{
  "rotation_deg": 5,
  "mlp_ratio": 3,
  "adaptive_grad_clip": 0.05,
  "steps": 17500,
  "warmup_steps": 1750
}
Rows from block 4, named by matrix and row number. Each number is 500 + 40 x the weight over the matrix's rms, rounded and kept within 0 to 999. All counts start at 0. Numbers have three digits each.
# q: attention query (model.blocks.4.attn.q.weight, 256x256), inputs 208-255
q.50:486485494528514557498515509392495534478557450505530429522550519493443486526541447517432481523513497477466563553589553447582450467539519512552566
q.51:536513458515526477559494473512473496449488479471524448467488455495487549512537440509507570500474487499506482464461422541539501511534494513523529
q.52:533478543526459539535465515473534465485487526477568482508494553585509508539488539565471500485509443523541572579518562562540461511537399469527467
q.53:404460476526553502486437518562512498548500484491489518509428484541511530489465469479557558427492542544450471457443429489500519475501534534502537
q.54:491557505511481490491497545461464547400490510501445468421544480619441502484537455515448538543510487504495556451575540528561446475610479479543515
q.55:462531507497463490476542444546458479511503408498415521465491469498475505420558477491552515491465548594515473460463422504476544522522465482516493
q.56:510415500409399482544491490521506540558500506456554463534513526450558483480473608506537482502510509515503435548413495510493527528473427518469436
q.57:563484519469532560470483486551508505460487524441536546509475499478546522493419549485587492417492521484518387491397511426491521565406510500471509
q.58:546454469491465542509458481537496498517490509529537473488472567420495522539514552541476483520494465455497435511445515518426505481446451450480423
q.59:502475484527509464436512547512433545586501471465488450470498545493532476507517526526517509489497526476577511516459456558483489466461483494538511
q.60:517519570499465561509468513464486474412529551487493541534502490511510474547539477562459545566492521440503517505536565475543491480525507503504502
q.61:458481464486494493496515463545527535510464479501570483540446513439519540511492532569585571473467536460526406484443516431394546544458562448549459
q.62:445605405553550505501468520461499575458523466500501425450503463523425491512575482524472504471414504492523485525520471474575479489476499499536536
q.63:568500543482424538498444472462510519501515559508485521476536523512418489549534423465418500563541449387470492560603550458518458455511502476513576
q.64:586526496515575520446494521508492576448508487579440486531528471529467506495522528512456531513552514495524485466557532475546456478546554454551468
q.65:489535490503467517480537473405520461505554502478507538495481548490471450499445500548474462452494508458504518574484555503563490493516455510531579
q.66:518482550461507590515460469436536507536554464443578478515531495508551547497509475461519468486492504555480436505420478514443520507500508537458443
q.67:445500478468505474510488522467489480525522481442477518497472466419530513489512512475479539524470514516513406517489474502458528437506465512433469
q.68:523520507499483533458484500526467481559525525466489515488527535488465527443449441452409495545480503496493543469501547483530538494483523483540507
q.69:467512489506468478511554550461548504406515521574474512541551494516492496487534472532530468472458490446453495539555503530498481476504405534434473
q.70:545486447534487544546478426529467506570493520487539514470502492500448503551427488507447519523554524510483475514481569443490513549504501430495496
q.71:486521540398496456509482502466540504450503460463512460537504466514528519566465455464454416519498523562473492517493479530511449517481442470481439
q.72:510537555513501519517474451474522489561497451471487430434533507507471525539417580528496541523561556502496470509428463472497539553446541392496517
q.73:490506475444520541375462475513564475437498485572464542537446452563514522519553483506474536531473445523490582395528454447464485465517481558531497
q.74:516514464481477450500480524490494536471465508505531487488559499500547426455530476488487506445472496468470483571482538512523476452514476492485539
q.75:467544466478483460421485490515473570408521508580442481549486515476413430452610485501477533513468506461528531533520498535494396415579485583451508
q.76:456418546440477524442435501487559472501538513508505508545486471498545522503464525433507532505563492506492510435479445481413493509465441552506428
q.77:504534511563415510531612474429494473550441484431511445525590549478514479526480511541549473446492535455566486542456499541564493509488536493499577
q.78:548511495487493553474572446516477524505499531436581463479467544567471518503505487500449541503469481510463500521493483531468509485520498502494507
q.79:553575479572502521480504473535495512494499508500506499432537460533462462554430487510541517450545508528525537497544499535600491495464513452517559
q.80:500529535520535541438477466584456496499518483521473458441502495535377470539549478501379542553479547534494551458511546463483511575496526468478480
q.81:521491496472562438491474484552506515497449536520507494502521496545560434487538566557490531497511505481480485468581465436493463492575500622495479
q.82:549475490484504578556509436508517449565470419485544517490491468505506559509534514483488539532505543532510451474446503446492526543422536481514508
q.83:547467542568477501538496470524499571539502484511495433454580502441473540556423521536506510537509576484497498523423548484483547535459489432469566
q.84:483492474479487476462473459493470497416491504589509564533547530505485469486511448540523508544544524495492520415549485465550423444535473530534498
q.85:519453539480500504514488446597556473554552471514536481470525509491493532530534500445476474539480514575480467485494470508475572564478538545518422
q.86:523458522493553496398469550575584522413532579537525571538548467488462455493557443555494432458416478561425493458503489488491440464502524535503476
q.87:494514476548418552491621511496447469579442486483475450482467540493518459577454525480452389465548570426525498528451507562562514516479523497498460
q.88:446464588444584514534460487565498456475556446473515530557538451516490616479545558471485468547561482572492444479526482446447561543483551473487475
q.89:550492544497566530526473475594443494485473521530492507461501467512497560564485499553431527601466505549511570448524430458531471460491536519512526
q.90:501521476492563509446503489508519532395536521531502534478464475541539519483579436525552515499436475514459552442492491531451455445585483559570467
q.91:466513581506409550492531526487558514582516504458524477547530491541500536516503550464489504471520545428473586532506484491476428527550495490499529
q.92:520552478557463550515510527491526445501499480517496503459457518519546430481534545474483553454455554425506506498506489485564516462514485490499574
q.93:424519571484517511465443464505575499503540514470504544502538515480538569483521515469499557493506560567531467488490490484480590563444543498478498
q.94:456559471529475483524533501493493534468421574521502528554467510522547440527512500563510507451438496521489522534550514598561465506548503519542562
q.95:503507473464588500502480531561428450481503581530516570512530441537510449447583533491505502547457466568473483418543462472450463469490526509530500
q.96:539433500459543448468445428464514483460531555504546489499469473505535558420511508541500478560491502537440441441533523457505538486426515543530442
q.97:530447494490529524585484453459542401576438453439491480437503510465474549502475529448524505538505546568495499566415536485505562504476528466431523
q.98:485498528485398476488521587504538475459494517537490481484528537519488486525507531490551509481508562449490525469548535534486458470535477586441576
q.99:570502526481441531529521447557508463538479446470473434443532517482530508499456515466466489496522576487505515558496550519506483550528523511541517
q.100:531531525524517484488564552497481500404557546554492538503471566539483442474555434512529485452487467445447558488557558538478434433508463567566500
q.101:408467468384525491539460531450508521536473498518525534562478451521564481424525504514554476486537490496521481473480494527490500455516443539487518
q.102:491495491480523480458498482530463511387530467539522533511524529534524524497620480555461482462500460488493599472535470481503444481518477533500480
q.103:560498487484542504434445511509490542462498501491453587533464462528460510510522496523478521547463429519506518430482485510528507487531507520519520
q.104:519569509550439508462539506468485512469458537470444450467495472506422479498462455513493516439439519444536569527442526549544492557531468562579554
q.105:547547547508494521542494510521533520481572507552538484515494537523508523526485494499517509570489532493527464494551476456479501534456430505459535
q.106:493497495522508481437489568503445498413508562602438579503519532535508516480516455532452497487487463505495530436592514475527491481540540517558522
q.107:529486445531539484543466469528529431533474454452484446500525544469492530543453476529481519553535513499492462510424474443477585554492552419557524
q.108:500472486519513493508415493555459439539503487548462534529499524548459529459498451509451496536480522580470541439475442458489574538527540499544425
q.109:504495555464488572527498438454468448595511431448489450502491486478431474509448610490545526478492548525511502522511485496484580535458529527511463
q.110:590411539479528487491420490518494527454570488509434487469495513538475489574512566497484497526479507576498464491518501440461491466508494518519408
q.111:510462452491608484478424483548478543447467536533485587581514470540502484524551509503469498543501467525524496497524484424480423521538510473517438
q.112:522472567558490456541495450535482429539475455494546451513555494506537515519479546506538548510575527456495470507476497481481503607444469447480415
q.113:500445471450522447461493504539469453460485541476459586483505516541427429510494469492529488449427411520526522485476434520489420458526479538446494
q.114:530479534461589520481476417552512510485537487534448543508508484472452553473469461509446510545460529601514513479489526423472514440479544478529516
q.115:459471522481515408461453575461472544426535529578474553523530552545513457433540485526533473465478494492463530478524490513476481476474417608466466
q.116:520560491547449464503572537518499565457415501583481475466441502517465495542480473523530464490524456484535546531528524544539468516515498505517505
q.117:503475496459584524457503500517465512414502536563468526458477545481472508485574482559444547521418469496538456508568472501473437485503510529530515
q.118:501422485485495499558544430462556464572545451494503445486553531464486492523457523491504506501558532573486502514450519447394463517479517507533462
q.119:529452504427508549480428515500442437465564532498404565545473515497486480496548436517469539540502510556473462453462508455499515477472495541513427
q.120:509449549475518479497500489540483468567540452485494536533450475490481542532407511466475518497567504554539505538501521481481565574521480446490498
q.121:515478516542444516587489470556509497599523526456531465452529512438560511509426456497579483437530560413514541593521454517473530539522485503456517
q.122:478496485452434574541432428522485410537489557410434501482471471530480528544440524556441465542513504555509497498489484470480567573431507442511434
q.123:478446477414506540494499507567459496521476509444473467501507517524491517480502443487450490507508438539528484429439480528521542489489455558488414
q.124:505484481521474519429449562467467496462461521516441533480498503542547477484554430563490477456478511548507438453523485503496462419496476517578550
q.125:481492512529442479447537520527501476453467440519538487572563501526490494535488507553455509553564531471513523466484471524482474489483474511499535
q.126:487432501461548489472416487535508510508604511474496510526503477504486516572526515455449543585495493587480480449505470472442562536448568504523447
q.127:547506516526460536542535449554479450525562496508518512534485460505462523528447496557488545529555542453513504559455497491467478533502532438497538
q.128:497461459488521489552523491465477475468501490533509500550482505511487462474486450525436432542549401561511587431573504525545421438506535510545480
q.129:584510493452528452481518536476525479486546551521446497476507499574488488513486451513491516541481481470476551514543516548585457495498430558510525
q.130:480527464511498510551447574469520479503500476488484499560514487522550465496517461440543452512541403454452589500538529580538446468518492573533461
q.131:505492549504553529436482500514456515484537474492490509475515467455541527455551537528427540498509499520446449467460448505480567456487466525487475
q.132:480518490539531489509481483497459430545501547486515522452492455444516504511477475534489570473509557445522439511420447477422530475507520432550458
q.133:521463473464495508444485558514475481561563456541480534531496522529459492461514488488524478507518439522478546432492462533481528491585496549531480
q.134:511469464546491446531513536506551471440512554505532488508517490494466449545516492546529455554551432443487542489517537523502459513515526527591553
q.135:476504519596461511530533507498524505478444577518461509430514540478434473565535551525516549533480543417510449573522502461440508506479511485507484
q.136:480447509467456516528447544392566542498479476487534489570517535519526457548476537528523572448474497470516507599531532505506536515437503484508484
q.137:523460505517546495460390527529570483515565403458511509547494510563578566456552527444509517485442479479487530512526443542481457509486545518467533
q.138:527530452487520504438512526511508530548537418513539556512469440547478586494510525467537525509447492501521509560548488510507495559472548474477440
q.139:485505461423561574458443511532504500514509429450521513537471509583511538436462525478464513518438502495480505513558470494532506467439436559516512
q.140:459546528541439500571516522492539526460456556537494518501533543512478482481467470541485513493454442537510518490549558529491478555499463525540480
q.141:483490507510500518581434568496503490487472523526489474487496543483460449503505439482445472532534400535454567464502500487503480496575468526537463
q.142:523481439413558491467472434532479551538524440494497476547476475545571521435472533448438475507429450535483570488545513528532519484549548485468464
q.143:459462507490494497552476553486525513459494450508526503438524544454494481510502528528534535434554506466541401614506467566506487483417483419482491
q.144:469473486505425504473444499510495526523468429506541500536481521504595489432553493503488572479416487529493484522544489546567487494520421534498526
q.145:516502433482478472542492537528528452505483503518563530529467495554435490489521456506446436470571454514437535506523553559445496492548480518451464
q.146:485482448513534543511519491534416521531495506427441529590451499527555484470550570438481466458542515507479430463433451464521572536520466428539431
q.147:469585506557495500487486490484555529462533478465530475482525457450453484600525524535547556482488510466473433577450499451487540517439522469501496
q.148:488548505518437538521486484487489551494431581559522442430517506431501465573416455567485548442540467512559489401530519521494477514468488501515537
q.149:464527460454598474439533448550411527601507514506455533467417380460541502487487544448431482571450432526565463467557487498452499527467585532500465
q.150:533537492466542532459516497514507469439512512501445539494492378507471461504488455519496458521497446507505547413564513491517439467529472503514492
q.151:448480496495564515535501532553513529523526441512473466510531517509448532439520477458523512453480547505447481512427551463507523497474509513510478
q.152:510503479420533549559517498436477452418527472463515528579463462535470474540523498540461415532557416492461626436509515540515514509584475567517535
q.153:501546496512465467577563570455525535472475505480581472462561560417506455531474456535538516442559579493530562537505554456467472477492532473553531
q.154:527506484490543516530459513518554503499565482457497480552466498546519539447506537392493422504501465490373533431557473533460492494526524503511488
q.155:541516536524496458480487479592488499576494516542463548476546551476491478547479502493519545508481504448487408599500463474483520540422477518529547
q.156:466514497491494470501509535507481568515427463465498498469504411492570579480509476474474507483505545461494496538432511556429504491488568519517507
q.157:475501529511490441503496464524497508518543481518483524452475549500522544472526487508509533489493511486494437519475487452513491490444552503531492
q.158:477528504463447490528509507505537496485486466544498496540543544538552545417566603455474482477465554462498499577482507518539556442491478497486522
q.159:457463485473530474503491513473522594496570412437507544571553511519577522394593547465461524547534510457440480527438482512491526515542456563524590
q.160:455418488491534518459414500486531486538530452498485591528530504528481496432470533456504505482467453488482539488510479529502512516506481587455531
q.161:538553531498496480569495457510440500481438484491501501534506508529510493519497451488465478525469559515472494475462511519514556565494431489493486
q.162:493524524527504494559570524428476491448422594527481497438479488469476450576436466588434493537492462568537476442511532507471482526533432522484496
q.163:435513502576522439505458530528415486567485484413448493449506448452538556494490511474478627449469547505460415468453418464457542486441554491485502
q.164:517509454540535481564475519472540550479501453518491495536525505499467487494480450515522458488548463517445562461563563566513454491552478476544501
q.165:551485529521502535514571524484480470500505558520486477518492542513485504511488459499470500519527473549530572457545510533457495507575499498520496
q.166:530487524473483396530568496479487509445499489523456502515505505477466448527550445459472470551532409525482584454566526531555499535556478536513522
q.167:491497509521424565584482545469511569473453515542494530480535546441492520532561511562542581521490515470495484571483435481532513492533450512476487
q.168:517544432496526525534523511491459460526491513538544544478495489474504541535484408592505499502502423584527472471558529473527527525584546487451555