config.toml
arch = "pvt"
image_size = 96
embedding_dim = 128
norm_position = "pre"
qk_norm = false
layer_scale_init = 0.1
depths = [2, 2, 4, 2]
am_softmax_margin = 0.2
residual_init = "none"
beta1 = 0.9
weight_decay = 0.0
Rows from block 6 of a small image embedding model, named by matrix and row number. Rows with one number belong to one neuron. Each number is 128 + 24 x the weight over its row's rms, rounded and kept within 0 to 255. All counts start at 0. Numbers have three digits each.
After each neuron's rows are labels from the 100 images, of 14976, where the neuron reaches its largest size: "strongest on" is what is common among them; "patch colour" is the nearest of a few named colours to the mean colour under the peak. Only what is clearly more common there than usual is listed. The data: photos of plants and fungi (iNaturalist). In brackets: how many of the 100.
# gate: MLP gate (model.blocks.6.mlp.gate.weight, 768x256), inputs 0-85
# fc1: MLP up (model.blocks.6.mlp.fc1.weight, 768x256), inputs 0-85
# fc2: MLP down (model.blocks.6.mlp.fc2.weight, 256x768, transposed), outputs 0-85

gate.274:152124146112147151097136096128170110114125158148131109150123134105123162144156111077167113104148113161154143108126144111155133101147122139146183108121144159112110130141110060117088150150110133156128122142127130113142166106156132136126111113136104132110149135
fc1.274:135141155140162151132154125138176125118162116122138091132126108157129122131119120171183138150109147130180060129093132101146117118140103128118111162116107126159085134108148148117084144141133134135152155141109117139153127129087119110107120153118136139117128090
fc2.274:106168111119109113144147113133125085159127151085114122143100138119085119110129157140074149169094127118141153106145184155112168129100125148107184131128147190129126116147149135100112124151109133127130125102191184107116090081154122077123170132130130135136129134
strongest on: order Caryophyllales (30); family: Cactaceae (27)
patch colour: grey (78)

gate.480:139139129172114107098118137117166132118148143120120141135154101104135106112113130127118170148113109127148104090137105134139132087148140109157131133120156144144106118160145133125075093136100126135122116167153150137142084146150134129094152124109113127146159113
fc1.480:120150137115145098164093183132107170126106109144108094105150120127162105179118106159131091132139153177166105133142161141108141103116118123136122085111147117130117104188126115117161126090122170097112122118126146126149090140144114127125108105154109146148125114
fc2.480:098098097106075094166130093093145099162090115097121123091116117148107113163138133138146110165127119120149104083144136119098126133170117122134125143115106106120107114158163107133126141130114136108114136164151125104141106108164170139148147123093132167144127109
strongest on: order Asterales (27); family: Asteraceae (27)
patch colour: yellow (29); orange (25)

gate.724:118117149171172135133156112181146092123090138151129145135146152112138140125172095122126126129133126113129083130118122093148156127131096140121122154168119100135088136090143141099087149132128135086139142151138129083145144103161104128130134172123131111129073118
fc1.724:150122103119153086153099137132101148121094131118107124123122167124160077086142094133107119121129190143141086159162159124114110119138132155143151089162103123120105138133096131130138116112109126139101112104139139103113132122142143126143124129116091136104160127
fc2.724:116114147168091145122122090179107144096085111108142114124124148172141183087151088135103085103121112149099145081127132085140129104174154142130135094106129150128118095135145105122123112135159149137114114109122173084143137139092119155095152091093139119148108147
strongest on: class Liliopsida (26)
patch colour: green (28)

gate.570:149132167162189137102127111125135100128141149115106129114117079122126152118161169070148153123105147119116133144069120151140122134080112114156140154148116087165100144070147115116116101105148137118118142142142125120113137121135154124091150137156130131093120088
fc1.570:165122169143107147134138098110151103113109133112121139148155169136074111171138134108162122113145175159144133119107148113157142143124088129125158116163133086093136119150106139134149116131150119125118151111164117093162101110134070059117115129124095142110100149
fc2.570:164125129145141120158137204125080175123168137146150102169117112063118138111127128130116178139138164084091136145141113110123136143102132096075136115163145093113132144131119151136159110107140142133112118095116108149107126155127115122098134149144134100110093121
strongest on: class Liliopsida (30)
patch colour: green (29)

gate.254:096150102125095108138144119124097164108137103123125136161143105145131116101134104101103163119139169137116171119104101102143111118086148112133130182132103156155135131141163147101158138110156135150152162122147154133112141153116070065099135101149139130121121129
fc1.254:154139135124165172087155137149133166148124075164101116136088155116112142106153118145127098172158115156085120133100107152135136143116126139139094117111090134138131150152127130117139130124099150139144127087103101130149159108129103160120135133139166098096173157
fc2.254:117112103131142146096145101115126119166138126147101137100132139116121127151141137142161134125091104121124100140147107147133169132120145091089132152119121168133137139097130167132088106187109109150138110136102124155079156150152121137099140136102114094131110129
strongest on: order Lamiales (26)
patch colour: grey (77)

gate.132:146139101194162124144125140177182160150152148099091107132129090096167092162094103131134148134115147127153076126140135141105129097155104115113146138102155099143094108117117137125088145161166149114136169128152137155142072130137138101103154135094146143111114095
fc1.132:080154145137108104138080112161104127070130145144204153120165114142114136123092120123080105110150120105164094112112113142101138129142098150153144074104132143127130092096138148076124108115102123129132129145146140109130159110147157120144124107138140108130111108
fc2.132:161183158155192173132074130093115117162165144129143123147117155135128090104119151144179135102131165136136138138101108131132146105119116113104092122118182111132139149123128092099138148060142137117123110142109105107164123110137094105113128132169134124115135117
strongest on: order Asterales (29); family: Asteraceae (29)
patch colour: yellow (31)

gate.732:138147162136167118095140130116135131144105147118122075121131102108162108112112159115157171133143133094138119115085102111087119116113152101139121149162161111157111160130102082132107116099132182092171146120179120165130167134117134123101136147110143123163144134
fc1.732:157142078090127117153124097133162132163117108133111137125115151136158075111154138109128107159097104151095097101124090161079178093146160142119069150131136111114131093120135148121116108124125129088088153108126129168118101061130108143107128095111123122138120168
fc2.732:107156097137106149079094118128145123137101133148129154123144111107122127147098170064149128140131172075143135111099131127094103121172144091107127140149120104105143093113146126129114148153081132150134105136132126094161124146143126088130178141130136121167119131
strongest on: order Asterales (40); family: Asteraceae (40)
patch colour: brown (62)